Weights of a small segmentation model: 9500 steps.
Rows from block 4 of a small segmentation model, named by matrix and row number. Rows with one number within an expert belong to one neuron, the router's apart. Each number is 128 + 24 x the weight over its row's rms, rounded and kept within 0 to 255. All counts start at 0. Numbers have three digits each.
After each expert's rows are labels from the 100 images, of 14976, where the router gives the expert most weight on average: "lies over" is the class under the peak. Only what is clearly more common there than usual is listed. The data: Sentinel-2 satellite tiles (TerraMesh). In brackets: how many of the 100.
# router: router (model.blocks.4.mlp.router.weight, 8x192, trained with AdamW), inputs 128-191
# up: expert up (model.blocks.4.mlp.up, 8x96x192), inputs 128-191
# down: expert down (model.blocks.4.mlp.down, 8x192x96, transposed), outputs 128-191

# expert 7
router.7:111160126094065127136161141121152115151152096128100137126088152146097182125127133137113154118164099117125169114139088111111166119121127197145095124140132121105124159137127120159114119107096126
up.0:103165177110148140146124131101174148122155147088130128120080133170167147177149088149103059146091135156129121127146117099177113114131179098123141119103093146135173140138124099104125136184149123
down.0:172147118125138090098118126137137143143106140134114145173102119122129121117163119079139176119144151102159141110106158129101142171129137120183155109153157114096064174136132099161087118136143127
up.1:172163178158129113139125114135141126157161084111149140109060150104150131109119122129113122151111122119144114145110134141127080133164142132093133101096097175165130125107139174121125110119133123
down.1:165150166133108160113105146099127121156151193104092165125147145151122140120152125153132141112129138112132150088142162103139103153132137107111133107124107107130141146095121126094113093111111149
up.2:181080109104138124093091134135090130149128136122151108128115122152121100121119137091091132097138172123072132093131134140089118110102130138138096114130157159092091156125149129163123102151149151
down.2:170131152098129131110089141099128138125122170103084140128159174127137119110123163093111179149144148125119152144165134127145139170119143136149138131109193127132110146086154076095165146128156139
up.3:120140139131095147106090141126126129118131080148155141150130115152102111144150129164094149083118121151146134108137142145125137114106124117153163139104163072115131109133163094080159154160105118
down.3:105154168150134105110110089125110112158137143128142135105105164145127102140126106132112103125150097160163128131096134114133126148142157081140134078137145152080141128181121118117149091117199115
up.4:116088133126153164141136120152139121109121092139078104131111124128126142164101114133107130132127150129116134143092121144132115108096106146165072119126134129155136138110083095140116119172157138
down.4:143168143178130155164137055118136095119157127124095107148124130160172118114115141122102127125100104165108139136141082096136086134134130107169125134126116109127121114106109136119138104151140105
up.5:095115133110132124100141145154103118143100155141141175129144165127100084098131134132075110146142130135107135130137108139117164115145185088138100189152162136117081116109106130094155118154139128
down.5:124147134126138125142148144119117134101158114070082162088120156117106139133122113162094161146170127132113091114201067116163158087188137111141128124115101102129162164111109124138178104148106166
up.6:121133098105129138118121103116144184120143079148114089157152120168092128159100161141166154113117127162150120153112162135124105143072124133096146069073072090119125147156111144127123134154123119
down.6:173156123118119188125156156115134144100126178159123122089132098170125100087134136130121119170164138118141107125154121105139133135154139135096156132091120081117110121136124197159141146147127105
up.7:116104164138152186109146182129119102108151127121136108134137100118162147105104088131092132155081119100157115087121122134114127157151117089122127116126152156157135097103140126123145132115103128
down.7:109128073182147140201146137135125115134128133179123132135174156128112139120139093131104131123149113191112193132139130127134120111157149142141130119113194136150133132094115126165131123151124111
up.8:060159123143163175108157100101117101129166164117148117124132151135113127123126159141127152138100121041132138129174104139140127113104105126105131083112117145181122154122125110114068141130106173
down.8:115086144176175096136126149117134162123148142131149127127173124139112109131150118133097082099126169116127154111134139129173156123079116132126121139160112126144100138119110115123100133120090127
up.9:083129118138088193155171132120119110130162117145120128181142172151127138095145134114156137116122132139140118130104111161097141104103129130112105079087123114119166154077138142138142139147131111
down.9:129113128085123144107127182138135130077133132131146128134080140125110126140135118134152157145116172074140165122095164134137127136161141093113112102124100115117129143125114165152127160139114135
up.10:134118118079110114112128111167124120119133109159129138118091142116134120130151093115131129145139128126124114101163158121089115096102130137116133112118096127119115134137101115148095114102127125
down.10:129103164076158142115121147182147087144160134139150149157117139141162105123106109127164136110109118134126090109114161169145119139097129142086103153144167124174127105121122122159152110112117105
up.11:113120147158182147136141106140114109146115143172097124102139148146141125134102123139167145122108140106127140130151131108147115165157071168055127168117141113157119119122128095146140158060135135
down.11:121088102124103102125103144104113113129098151111141146119136152136161135145089144132167111144121144131095171128148100148149101173090122134130157079139151095159130079152140156136139126137116105
up.12:110152147140120129103163103206151096135081148135144106103139144162083073099158112081096118122104175119129138132148120146115122130142138095129119103159131140110136130137095088119083142114157177
down.12:129118156175185130165129101128131104166120064081136079108173149118113093117121135167122146127132115136131133130165126100120149133149123105155164147127195126164099117090111113110166132091104160
up.13:129099136169086141123115068117111156119133122128062110111119090161116136094098136119191126159144109139186139122126155140154145168138152148104171105100116167111155088098142068101108104119110134
down.13:146166156071145107131131120118158141158123138097129136104115106128138096126100153108109081129146116128133126133140134108129162113092098175116124136141138127109109093127139199160116118129147142
up.14:156120139068197100120116155100115117103089084109099150156106196138128187128123139108187150166109126121152125107109132153064137151126148096135126131119144107100141120100115167167107121176093126
down.14:104080113136077118124102151093153164089124115126119135161146127125159093120190129145100143170134112160117084126117119132142118144146091135136103084110129123127152149136155160114106124134133138
lies over: water (29)

# expert 0
router.0:112104116120122147123129109131121122107110119082143102127145111144125119143149139135126103136137154124140165124125108132150073104137165112113131133096092132151120124127128116111062122107153176
up.0:116101121126112122136112104116117119084125138113121145147159126110142100070107095125091136097128124120147094142079114135153122142139093162120100101146127148124108127159115120147126099166161128
down.0:179180142165185149111099121104132128114102135134145090141145152104142110133115079122137118109135118166107142089125121094101185143103147106145085167182131145149093163145123114170124131128151124
up.1:106105129126143101154139117143124135087197120147102134135111162160150128155133183171153113124126127126139121117128126168109111121131117116114124166132141135142123168163144116133107154128161124
down.1:139096103147113156085150158080135129157136123104118137139169150152096112137089135130128170115121140137136097098125114134127114128137173142145123172131153164072157103099102117113104108114139140
up.2:140122180141136124068106108122095119110123167151170103142157127098163163124154107143141149091115146088086117055164177115096130194165108143136124117159137147136139092100096149107140138140138101
down.2:143115179134144134138154126073142101149113176143130108104088124157139129127132146106164134138137139107098118133100120114105154191130101140123074128153106156080128114113165152110137129090098133
up.3:145138110137120153143132118168105126174146123112163119150184142130109147113171140157137125097123116136166101101168120136164167084138140129097124100110124160142137141134105115128118124139138110
down.3:125101137145143101162161150117100139162119154107165119140149091126148139150165133109069148092090132123150178120135126129132138121125083121108107111152152141119132123145115111166161117160137136
up.4:146142135208123137088109107141127114156135132108125169126142145118172102181159112146156106151069150138122101120120139140141107142135108112107109142130105097100117119113109126155130127119128138
down.4:135090072127128180147166116150150116086111124121163162136093149113108150132126125125154181146150110129081163123054123123087097170078141127121120147124163166138108167140135087129145120117164137
up.5:121115104127149116122158182138148056132096142100128095146110164125130159149138165123128149156150115146165108116114086135110148136088154143176114138159110124112132132147097136143153174151162106
down.5:147162114130129152145122163189116101080135111122127142147104170112149137165128118129132108145163090118082136130095135150071107094105120124144134073127162153124145172164146100129112123125125111
up.6:098123193120139119088118167108121141150130128114150087157142149128173152121119160146117104128116167127106162126110126142143137169109133144102141098156140125109135146074119091103144119163107119
down.6:105151102140119143128144097096151121132137215080111130135120127127106117122124146120127142100107159097094115102178103140113132115139123118130131114108149142133102103136161173111156160166107122
up.7:105134138170110150080116122185139089132145117132137154112138111109121073157097122112130075108154137128118102141113109108111136160096124109128108082155144108122162091128130132101129093111121112
down.7:105072131135105163102110148114150144142078105181113112135143116096115140178148093122192095147160123091112148150095117154129128148136115120139074122138141105135102132106121134081094148108119159
up.8:189137193149139093125101130133141139137108124123144124107126132079144131109146120096123136118126103089140132129143113132113152136175145128127129158159126119162106101143115113084113084103101115
down.8:146142140122121143129096140130139112109132155156107117133091138144095099112121161160103091115116140115136113130090161127166151148119136123138132127126107080120114163150121123142127168150118097
up.9:139140139139131151125149172128143152130128088121099142120140140095108113106134153113088117103117185172127095132129091119111141112158163117128136158082109131134121111076106106136120140115159082
down.9:140099140126143118126142131124146157125134159069168156151121086125104155105117131125115101133151156058105119107164109160131118120127143148146145115146108150135139102094133175139144111128136107
up.10:155122145139135116150137118154137106130098138128117113139154107196128105161160096161132136139113110145135143109106131157136119149094158105147097133163158118126181114069110114102151100200137139
down.10:133142162130098121097120121108155154169168078154130133100148098154115174149136153135109105103121146111135120103163150160136117130118106121102106120125167109108130139093153120098131128094132159
up.11:108158118147159132110125159149106120065123174134157145116083166120137140101090106111111091149132116128136128120114109150159101134125130166118104203142125130095107161136158141170099123105128162
down.11:140139167085155109115104134123085116090135129136153151132110091137099098123138131130132118144136140141135118087053158103116118181139135124117132104097123128118112153142148141166145134102152129
up.12:142119078133143144111110122154135141152124135123110136122118094116157141154098166109136153134142116131126122130136128172131099150099137112136146122123113146130119092166158170120086100102077111
down.12:119133154123127088154098112169112125105146140094128151158127098162135156126090140137176094154113118107143166131086124155146158113118131116162158129103143136126115133156118114116143138150176149
up.13:126106084138121096129176125154130162145125145134122155125137132157124137105139118154109084116174143175171107101131117131135156181105164117140144137157121141109155124126140079118156119102142086
down.13:176133110100142088103147119113107119173111168163175124106140121122170157107129119114117128157136093129085151072129157127091101149132148130140130148144131116090128136145103151147115109104097156
up.14:124155157123118137122129118166141115120108173180121118123107146128152132170131130138125111124137077125144139101111078126103071145182104142149153176128108129118131114153113139156171125114114106
down.14:130154125145142121141080086124143139130133104097114108157134134123111140123160116142116109119121124135134153100104125131137111095110123130114160101095160111119120186152124137109126128159140127
lies over: rangeland (78)

# expert 4
router.4:152129085145132091173127154089119185152115143142169109121133128154096119112134152094118105114102183175139133116112131110115094136146142106145154136088111124091098138127159130163150121115128127
up.0:108145131121113127147124128151145119135130135116162153107082162145123190116125130144117128156078093101117105085127106111101116103116096172176123117109134122136128130137115139081157136174168139
down.0:140118127093092161143122131103119119095066145110146160116093080116122102147097115116176141143144129132145137135137114141125098105116122156124109166156151093124136171123135118134106114137121132
up.1:139140147110139138097168152109107131173163105139169145130138128111148110120107139068133109077161163098137099090129161133124129155156153121101111129137085135124150129149072156130065135153151128
down.1:127092159129130140163141164165129130147161117099140139068130127139124184158160143160096128131079124138138098128117100119133143111150138139160128154163149174141115127143136134147148125117101169
up.2:132090112132190147112154162125170158136166135122138135112155108075055082105097127094137142143134113083132124085109130166126152156113136136115129145141135138146097087090136122161120138105153129
down.2:156178104124095097112125144091123156133120126120129127187140084132145146110173130100124186141152075135154147101126192139134126123140137110092144129130128105078141118141136163126106097160111115
up.3:144181120107157139150096137157144145101109123116154096168133120124128118144132152185152120134142081126102115128121174107100133111146083145107193109163147127111117129118142124119137149134129102
down.3:103206160115122096134136114154138081144105132104082131123143136120129148138133129106160107121123117132130144124149106135112124115150142127123122138157171125089117090125137153147120098085121124
up.4:140113132173141164157119109164141120078133149097149123128152148159129110146123111121072119091136137138150168114123109158138137128105165106076112098111107121130102129127103127148089114143190139
down.4:108125140171172101126105107131131143102122134111125122112119124154116110114085132113103115127113123139142164132085105141166167150089165097157160135128140110145148154104153119123156137106118130
up.5:111130154091166144148126155060165121119128174092095097134108143120124146144124130145146142147167123157132139128142152122138089141171138109114153158120133162130092124097101063157094181135112106
down.5:108097122132162104090151131140142151146171093116105110115151105126150153159121161141101126119141130111146125148125105098125082128108139129124127121096138134121140117139131121174086134058092136
up.6:157129121097119100130117124136134132133142142141116104067126149161087127139116131173108114157157141128123113138132144083165152112115144106124148125134130148133161134109145180087100156164166124
down.6:100164109115130117127158119140114125139129097091112139118129146142101132126114094128060085118116124146133102108121135139105170118162152061148164152116124123115123113138099130100150127138137157
up.7:141137159080115126143115138115136136135124118157113113131187126142121135108122124064128132130148125102132102142115123169115170139138125141165146107133081125124160103086120101099165134129115139
down.7:179136173128156093155135098130089111114137153145155163092116108142117101082115145139147128118172134147153068112105160136130128145148119204131142113138094116144094147148117117117162149100138107
up.8:134121159128068127111116086158118140120072151196171127154106158139142152123115116141148167142119137118105170122138142158146131153137133173125112143132118142127099131116109120104167118149169140
down.8:126129124132070137158103134161117131060131132102118126138116143125082109093116146167154112148138132163117171134127071131147162123135161126185136098114127120166100155127124108135109106143123112
up.9:154128111149141146148114110113126120130150143136081132133163128136171198131130139155106157095153126150182125143143136119110158118146130119112127066114169137122137119157165149147099137155126100
down.9:121136120090085105119151109140126145150113114117104114156102117082125114109087070147108174124083119120125118097127135128114115121127132135140116119128120151119144109089135153143084155100080124
up.10:091114129110136118152166121137139142152077097138104153162116116065109131109131095117123110098130117123114106166176123152106130101138146146099106152133124155110146130088112127092141102092139111
down.10:097162131144173119083116142155125148130149092121142160152132131116140111122093125152067108119124133130136081112107127141191122111102108129137143117121111117151075163119112124157143133122090170
up.11:175124156149156118159072137129117118144125101112114141132152093098146131153132080085161175091129125154148109106137114123096117173160118134119097154134152107175121149131143104133115144154145115
down.11:101095102104133129137141153153099116151148132104135139095177147059165092146097148105148105092139156097130114126144164119142172126119130156116140156094123143125214109143163153131087112118122153
up.12:148128145157094123090113111143114100116091121096146123130101118176119152117156091133150119106103176103112126098130131123091085125132091128090115107145127129108084154134138160122179153146151161
down.12:128145119123133152137181136103113138116130113124130143141115153103150112113142099091099168129150149122097101126163168103123148132108170139138147167089154120139114141124156111171116095145125120
up.13:096153150142129114116166084126128131166140081156132147092134139085082127112137156102158082143097135149132132128115077112147107136130150161124110143097122188110127087103111111142145184114159089
down.13:144063130131150146122117116125175137126096156138157119174138115136162153144132125167104125125128103108140177123139158141133157131118104157097153150106119107119078111202147132094149151151150169
up.14:103110105131111139110142090171138132124123117104150116157132108113106105167117155103122175116115092141160145177137101131127106139101115137113112098130116118148168081155097117122111085123133157
down.14:126171107133098118142119129105123120103103123140138148112128108111090091149149155117146136176152168134112112088130101111183095142125151134131139139105093110143151156104108131146126130175144115
lies over: snow or ice (82)

# expert 5
router.5:126091100112140161133112108132131112133096151121090095125134133150125095138125156123159139132099117147106095140137153152136102086143142097121103116128160136123160113158123111111106154175127148
up.0:125157115154102141217123138155111104103129139162086137153105124146131114097112146161118166155125126132157156162122122136131147103151163133089129090149154149113128169183106151093093126118173153
down.0:107103165123137166152131123161116110162161128100143130131133147134178097168111110110113128107145129079105132188142109102124137118134106112134108124110141150176146131146117125145094154132111125
up.1:099092097162121111082136145138147157097123103115153134117157132098160148085144140150183084145146148133129134123140163147155087135127137079083158118063142149109117129125129131125130125110156121
down.1:127167146122096134138135146111138104168153128121086166087142099138103169190115122149079149117134114143100131145110103121134159155144110148136109136147140170139149151157145126117163147155150097
up.2:116140149151102132125153148095142136161132129133126121159106127113164152146117140136135153098100125086144127130132110148100120170162118164122108091106106121153102140170135131140099056114116101
down.2:142082125165136113101143130155152102112107073139140143103173115128107114129104084136124087140143112128150144118138172142141167136136133118100108123107145106111142115104086153124198113127086128
up.3:137159145124129117107117100161092113141112102136141158113109175153145095102116146149116116096192149138112161122158142103115119106101122150102127186150090157130088106141113135142178137136098145
down.3:126094144157113127147178124118143149135110151126137138161080113130127147139132144136152160124154122139151099087111124122158132115151148129135137139131100176118159117157113109050098136170144145
up.4:157133196110144133136141112153124110093089105137135097157154115131096154127126174133116105144168117127132158096161128111126152152184113095110111115146167103138163160131184149171165100127128062
down.4:113147128123106134123133138155155136137108132068095116109159125149085142164156087132129152136125147176153111095112130149106082097140111115158141121109149107145135133190157096128129147150117121
up.5:140095125182126146121123159149111120102101101154132137129100148117118132105133119152119112089127139124162130114122141117185130188109150113181120127146119153140157153138115136126152192104153168
down.5:115132107123128132145137135156107169072142135140096166111145139110137158096129145158140129145164142108091132142119161142147103113196123163137137138120131074140107154128132160162148101147167117
up.6:130128168128145150097160128166120161124105093103160101094135114122123157136140118096158140112150114109153133162131124092130097109111133102110114124157119179113117108126094093125123134132100138
down.6:130172155105166125137176098164116145111161152163132173124130095147140134148127110149098135157129113121117127156146113097118099099112114156103144098138109159121134144122114152136107122157113092
up.7:121121060145109161103145162157123157164117139121145129152123173112131113143145130113132184095149143110113154142180135121134104098085122167093128156151092106114156125140106134085159157147137097
down.7:112113139132139147099094139109084144129079139105104144139150134121110167149107132134113155111166138115135132126123129123123111158145128092152100139171145161131103158134143120123105152138126116
up.8:091123149141118121122115149164120144108105088154114145136148150130103147090152134127157128156142137129167145129124148114124144134149108108141092081121134150134126132084113170131098152158156089
down.8:112152072155111147108170079132125148132105163097159138143115083111105107138132123125176130149121157098175145087131127133161128123109117151118142121167107138117094119101145154103150174130116132
up.9:130106161132139131133131128143127112114098107110116158098103132148119166125160136135107165138137134134085162099083133132107115177076165114104089137132100142094126105112108109151120095164166142
down.9:118106102151128115159092120146148122103160134126117114117140147165100172076168151149112128144139134163142101134155151148124133116138121124148153109167098160115099149065135123101146134155104136
up.10:142076130120169136147130139131125159124140128136078147114130100077101138119117144122154127117149084141117100125138138133110178171114134100097143088105125129095154143099144094153186121112170139
down.10:151185071128132128162147111146158115160121122112124127143162145151157105133141091111075120113161114161120135116175140116126115058150153131141133131148102096094102118128116106174169103131204146
up.11:121103116085120135150146120148131127141144128122121143150105119134067114096142158118139123118119156112161123083106124168162111159154145174143107045108144124112081092090110120109072151137185124
down.11:088096127115155074155150154176081159108144141112120134136068130106126102105128140105177138150084157164139104153058087097125141160107133113130112143177094094138116098137087137091164157153140135
up.12:093089094153133119146145108125159126085110115079175137172178134123127127136147112109145103167105129113134193114122143155154130136121168111116128145152153143154113108132141141132067139120108105
down.12:133098104070142099089107137114110108123157060101093136163134129105128133127133127086115164108138106141132120122137128140147109176126155114117137129087159141110128142105160124167103111119121110
up.13:126118175173094120143128128116156161145137139134140149094119106131123097114119172136160126139121129151150151138143137098080156094100131156156132016141121133150129128120146152085169139143111115
down.13:108075142156130090156132133138121153130107115134135143105135145176143145167147135137139086115119132103176148160099137135162093090157174157138123152124108128139096110167121167132152136138145152
up.14:105121139086151156071172166125095108135134103111141120139134128127140100137143148115137133123102142136133142135092084132173125132129119129153129105154148154147160124118096130109137158116104123
down.14:123092101154129088142173168094108110162152118158137115162174119141149137135149143131110129138143146134148115122168149139150117106127146112127084118105180113098111114137138152126103147111084142
lies over: water (64)

# expert 1
router.1:142122111125143104120137124160129104145157109150080157110125134139126100118099111127093178098128100122104074147121107089100189132133101131139108106158159094130133150145122124126151118125120130
up.0:134109137110082140161145131179145101146132126128101148126111129113096107128144091113147171113132149165148152135127148119155150146130151144151109109133147120174162083115101142149123159101135142
down.0:136107151088209181134132111107107124144138125069130136118075097120112099160117118091155136128134130058122086129144136124098146086101096149109125161152117150144121142099134087125150116130091142
up.1:150171146122075109122166083142131117108108152083134155144121136107102127144089100117141113140118123131112149120095138165098152160148150080125118170138166139123135110131163146141157121152153140
down.1:116097069092146149145157125150125147097120155158149146125094102106108129084166125091121121102166113115145118162138122141137130126130138126134091124143121148092170164123115153145154110126102123
up.2:129120126129139097110118159112141123119172091111173169133124088118088144162128127097123115087118128096147184129130117111114117132109120131131087102112146095120105169125157114161126141133158126
down.2:127150143162144127155162113136091123073145117184118118152118122175179138112121147142132164151108151114148152169090103107124110129125135128100119108086090147128106161170134135123131115157161100
up.3:133150076128136130124136134158138129174132113122160155139110100133074128119118130091075106124138132201130117136143153149118152080086123092141136112111162131111125086126168134169110125127146116
down.3:158097117078151140112130132152136095153108135087120144143175095158143112153148138155134134164138142130095126163092136135116143114139114129108052129125177125107144127168070099076117129146130134
up.4:132151123129169136122138142092118137095107163141130100126118163120100183157114084109118138161146163129141135123117099134155106136136073140158156121124169144141140105162105146156153085138090113
down.4:147127151140111126120153121127155087121196140138155115160139127097151115127106152117173123127131131119135118130148145128104160114147087151118112149141112123166167126124138174109173158111143152
up.5:142117140118139170125161109191062113155140127141141166135103109107116160121131151117107143153134141102165107149147153134131099108144161117089117054086128097128173125136092166122109140134125137
down.5:164114165128149121105150094123138122069138110120105139125073111126126156099106120102131122152145126137131117080085134150075132130093132076091116155146133138143126116102090139145169135127176127
up.6:115105144188126147144130143148139095113087109121113120115142152101141153138122139106132133141080120116152110195147118149153143108112126131125131126136149150155107155117127130163122150110101148
down.6:126084179129111150076148181141139132091150098087133130163182131136100145128119129149142110125112122120131131097115134123086133136115093154160148119144205154134111100139155113117124156130142142
up.7:139080161116104106108114130173123162121132121117123089100165123141122110152142129149160123136126138137128141141151156125133147121125099086119120146127129154142126121096110104132119145120082137
down.7:139151116103137099097129126144123161143086153113145124093115080129110109119153144138137121122101181139141153123113184120109100110083108148082122175117133168153118092105132125148120146151141148
up.8:140113161118108121108112142164135123125144106114117139147126119099118102165126156136141150128116104144134168114129120120111139100140115134131116163119149133160147077128131166081084126133159123
down.8:114131132085154165134136151159142138116131110123131098145127102111125199105153112151185160139135128116112120150120164123109124155124113148085100117122096147086134154114157133097160133160122109
up.9:126106113145147062126114186128135145125118127110125105131088138110187107132121117130136157110160152113171165112144121131162158138116153086101151157173147124098118087147141140134124088119151099
down.9:137089124160128125123099148148142167112133147172101090101106081125157149143132133118115190143130135127121058108153115110132140106123107150094116085129111094120134116111107134121128162107153148
up.10:130134096093140103140136143042137165134070142131116135146134124130114048095134126133151115184128117130145141158113147130119141172141142128135139138160189125125143118134102102108082157133102099
down.10:077105151149151154167191111100093135118148159132139145142151129155122084150154081096123138156134116136124122149156150101145148152164091143119119121119081117124127144118143085153140129113155156
up.11:138157131117124102111129156111099127118116131109107146143108100122130113150115133141100074151140134134114137116119129149120140145124146090122105141107139092069175093155165181137119113157137072
down.11:133125135179125103119086132116160112153111168152161135117124095089137140133126120114113114122198118137125120160133122150134138113129140135122118077145159138148120157098100205135116137142119093
up.12:123167147117125136089131130110109116108132155094128127158115092096129130141103162141073111116112097170152130121101111104137101138158132126127107109112143120132148177154139153109111163144086116
down.12:126141117106136142120116132126077170081106104144138172133112119142125151105117132141147135146140109127141136147133108119140102123118155127079131140072154071115146150136133121094121133124137089
up.13:125121126141099156092131148182150127118137134148153103130177101111182135164144111134123175144137161117154170143138111153123127136129116111117124120118138086124135116124165181121093131106126132
down.13:130148142122147146146133101179110073152117128167168162122101129119136115126084127139177123144109159103144155097143144143132122096157135135074115131169139089128129115108126079171117158110124113
up.14:116121094128138101125110153130105114212147159159176182095125082121108143116120158177116137096113147140177118117111132143138109125061101113131158083097105093087114136152127121163077151129118143
down.14:125097125058147103128149099112120162077166146101164114152138108148128128128104129158149166113142114149180146119116124121123113130098119135126162114106131194136116117124120135102106124177167134
lies over: water (78)

# expert 2
router.2:109100118131118111142141155117156146128146132186113141120153120118148153105145136107135116125128135136133097098112145152133133176094109081099101096084159152122117135133113153113125140116127138
up.0:116133099131109117104153127144150155096136141125104122099093105124161152167145118119160094119184073152111136092152166085111123151142104125134146191156100066121111085106143131138146140143116114
down.0:114151117127134113114111086163140131095073108127120101109108134123125107079151100095100138132147101139116106122151110166130148113155162125142131162144200116131101139111113101125117113132118107
up.1:107119127104182128143132121130153145094161149108113099119136132104156125113105085123165116120133125110172104157111136130149114122109127155104137137107115128137146134121121118120083121092131125
down.1:106165110088061100136087094130116111146126118146137104129111110115152159117111135156122129131126086147159112114169132124137101147147138127120134139113138179127140115127118115120133119158133147
up.2:154146105096124112073095130118144133089130149129138132097150100150133143150124087137154154106126146101113146102113123136131143135136108148155110149112133085124093166126107120124124095182167176
down.2:132095129139162128105127144161147093135121103148166142153145150091158125138119162120116112131122087110113128114141160143122063142093132147100124069120147108130127195091165113145183131125145129
up.3:116157064088116183136112145140123147130129133144132108133171135118116104147140158144085136119148090135118123075081109127147107128171088138135154106112101133095130128112080149146117151134139130
down.3:092097112132095144117118182150126129127102092124129137114135150133114098139131115173191171181121100125148135147138120100145132097133123097128131139147123107177135127142121075106162151139132118
up.4:098121090119130162075147174165120127117172089111141155125169124124152132126104171114130142151111119128138120097110160166144132101124154111142115137110129132158093091135108143143120113155088101
down.4:132116114078143129103110123161153136160109105140143105111085121102114130147100104096171139141115143093139124132134146151135097151092095153117128167144108134153149095132126105176122187128131101
up.5:171145094142123109135118168141124113092089114131130111088117171180084140133163120127124097142151121136134128104084132100183101159141121139152136152149114159155131136114107165150128179118162160
down.5:129155106127173111128138127157096109118149093115152115086181143106126103152107129152080057116149136124137098134155130143155122125172095107113114144123105095137127098140103138157123100113129161
up.6:145113112166117116110134121113134106107117136104157110123111099116122143093138078089074149123139117154125139127143119130137130162116135121162110159112130112115133157110132114174106104121122127
down.6:116103168109136139117115120143132130095090092126114121155123143105144105111114160105162139148138140082152136173133162105081085141106063122061161113138123166135115149150138096108119134135083085
up.7:119134185122135148150099109153167145110133117127087111114104113171104133134134128140107131108108160156134139106123133126127150100098120102157114126146132140148127132095119072117120122135159122
down.7:128105123090136130140115074159125127099122134094107093150110138137110161162133133166125136156074125132104157113114119118123129138124135156164101156147116162109097100115089148138120142123125126
up.8:113136134107140136050163127161114163122101115116072159146179124163159147126137133116125086101159140114153112132139106105113120129137147099162142137092178150121084166123112108103128147141129141
down.8:154129125148143159100124146131114092160148149119105174126169098145107147107145118148083104118097128148142110078121150138123126144142112127089109117106160072111112142118142177135128136126141125
up.9:133161187140088152120131143149152117110125175130126135130097162145158164157055102181144105118083124127159130145138107140126127110121117136148127110102084123176137148132146119120141101180095076
down.9:128100144134118158134145138128139172125091068117133131124118115116140134137088116109080124156102090143154124150113087176130118124126166129152168149097163113140119114102114130155126105135122114
up.10:141114162143125140106106127106146154150164110118156097112141084143141136170131158107131175109120135130171134136101134117135130118121116144117153050096120106122152130179136088109103177135106128
down.10:113115137146125101124150204112106139127162111117146135089123122106121144120089119138096123121143130149105067102112133155132167118151118083073105112123095096111125153111115181132162111146086141
up.11:113132168075127128151140129111153128161146129087059130126133133100125131126151137105134098149121142138126160140102123154120147109123117137103105159114116130101142118139119088172076153129151134
down.11:111128126131123120093133130149163088150178120117094081135116130115130125162122107192156118162136095104097147152150131100107142163159142129140111108204136169112137114090127094144112136112160104
up.12:141111162126118120146147094120129147110104124181111137145114123128125160127116129088121171057127136139181133116130132116137132145154115121124136096134171182128076132104115129116092121117126155
down.12:145085145130088128113163135115116146156092138136120136195093143130104118080104133106099183130156060135110137087127088150128145114135163099127122155120147104128142153133145137161113154134100130
up.13:128136142111079146155125141126163150138139129139168115121118136135136149108106135138123131114123137132136154126122129115105128108134059137105128132122104118152124169119145147122153144153122119
down.13:111125121109123144120155126146153146124136148159147084149156148129156113097114126149152123144119111080131123110123107105114160105115173097106109098154130141146131143116125103136123160120131111
up.14:131101120167152155124135139076172145165144118116130127134131168085142175142131138131115126114163115133106128145141118120122139145154124105160138152144158154145142147113139073129111133141104105
down.14:114172150123122101108129094123129107104111107159109139131157095117120050147120092131115103121146135088122168103155108125109119148106134118166116133176130103125160129095147118170109110089058131
lies over: snow or ice (73)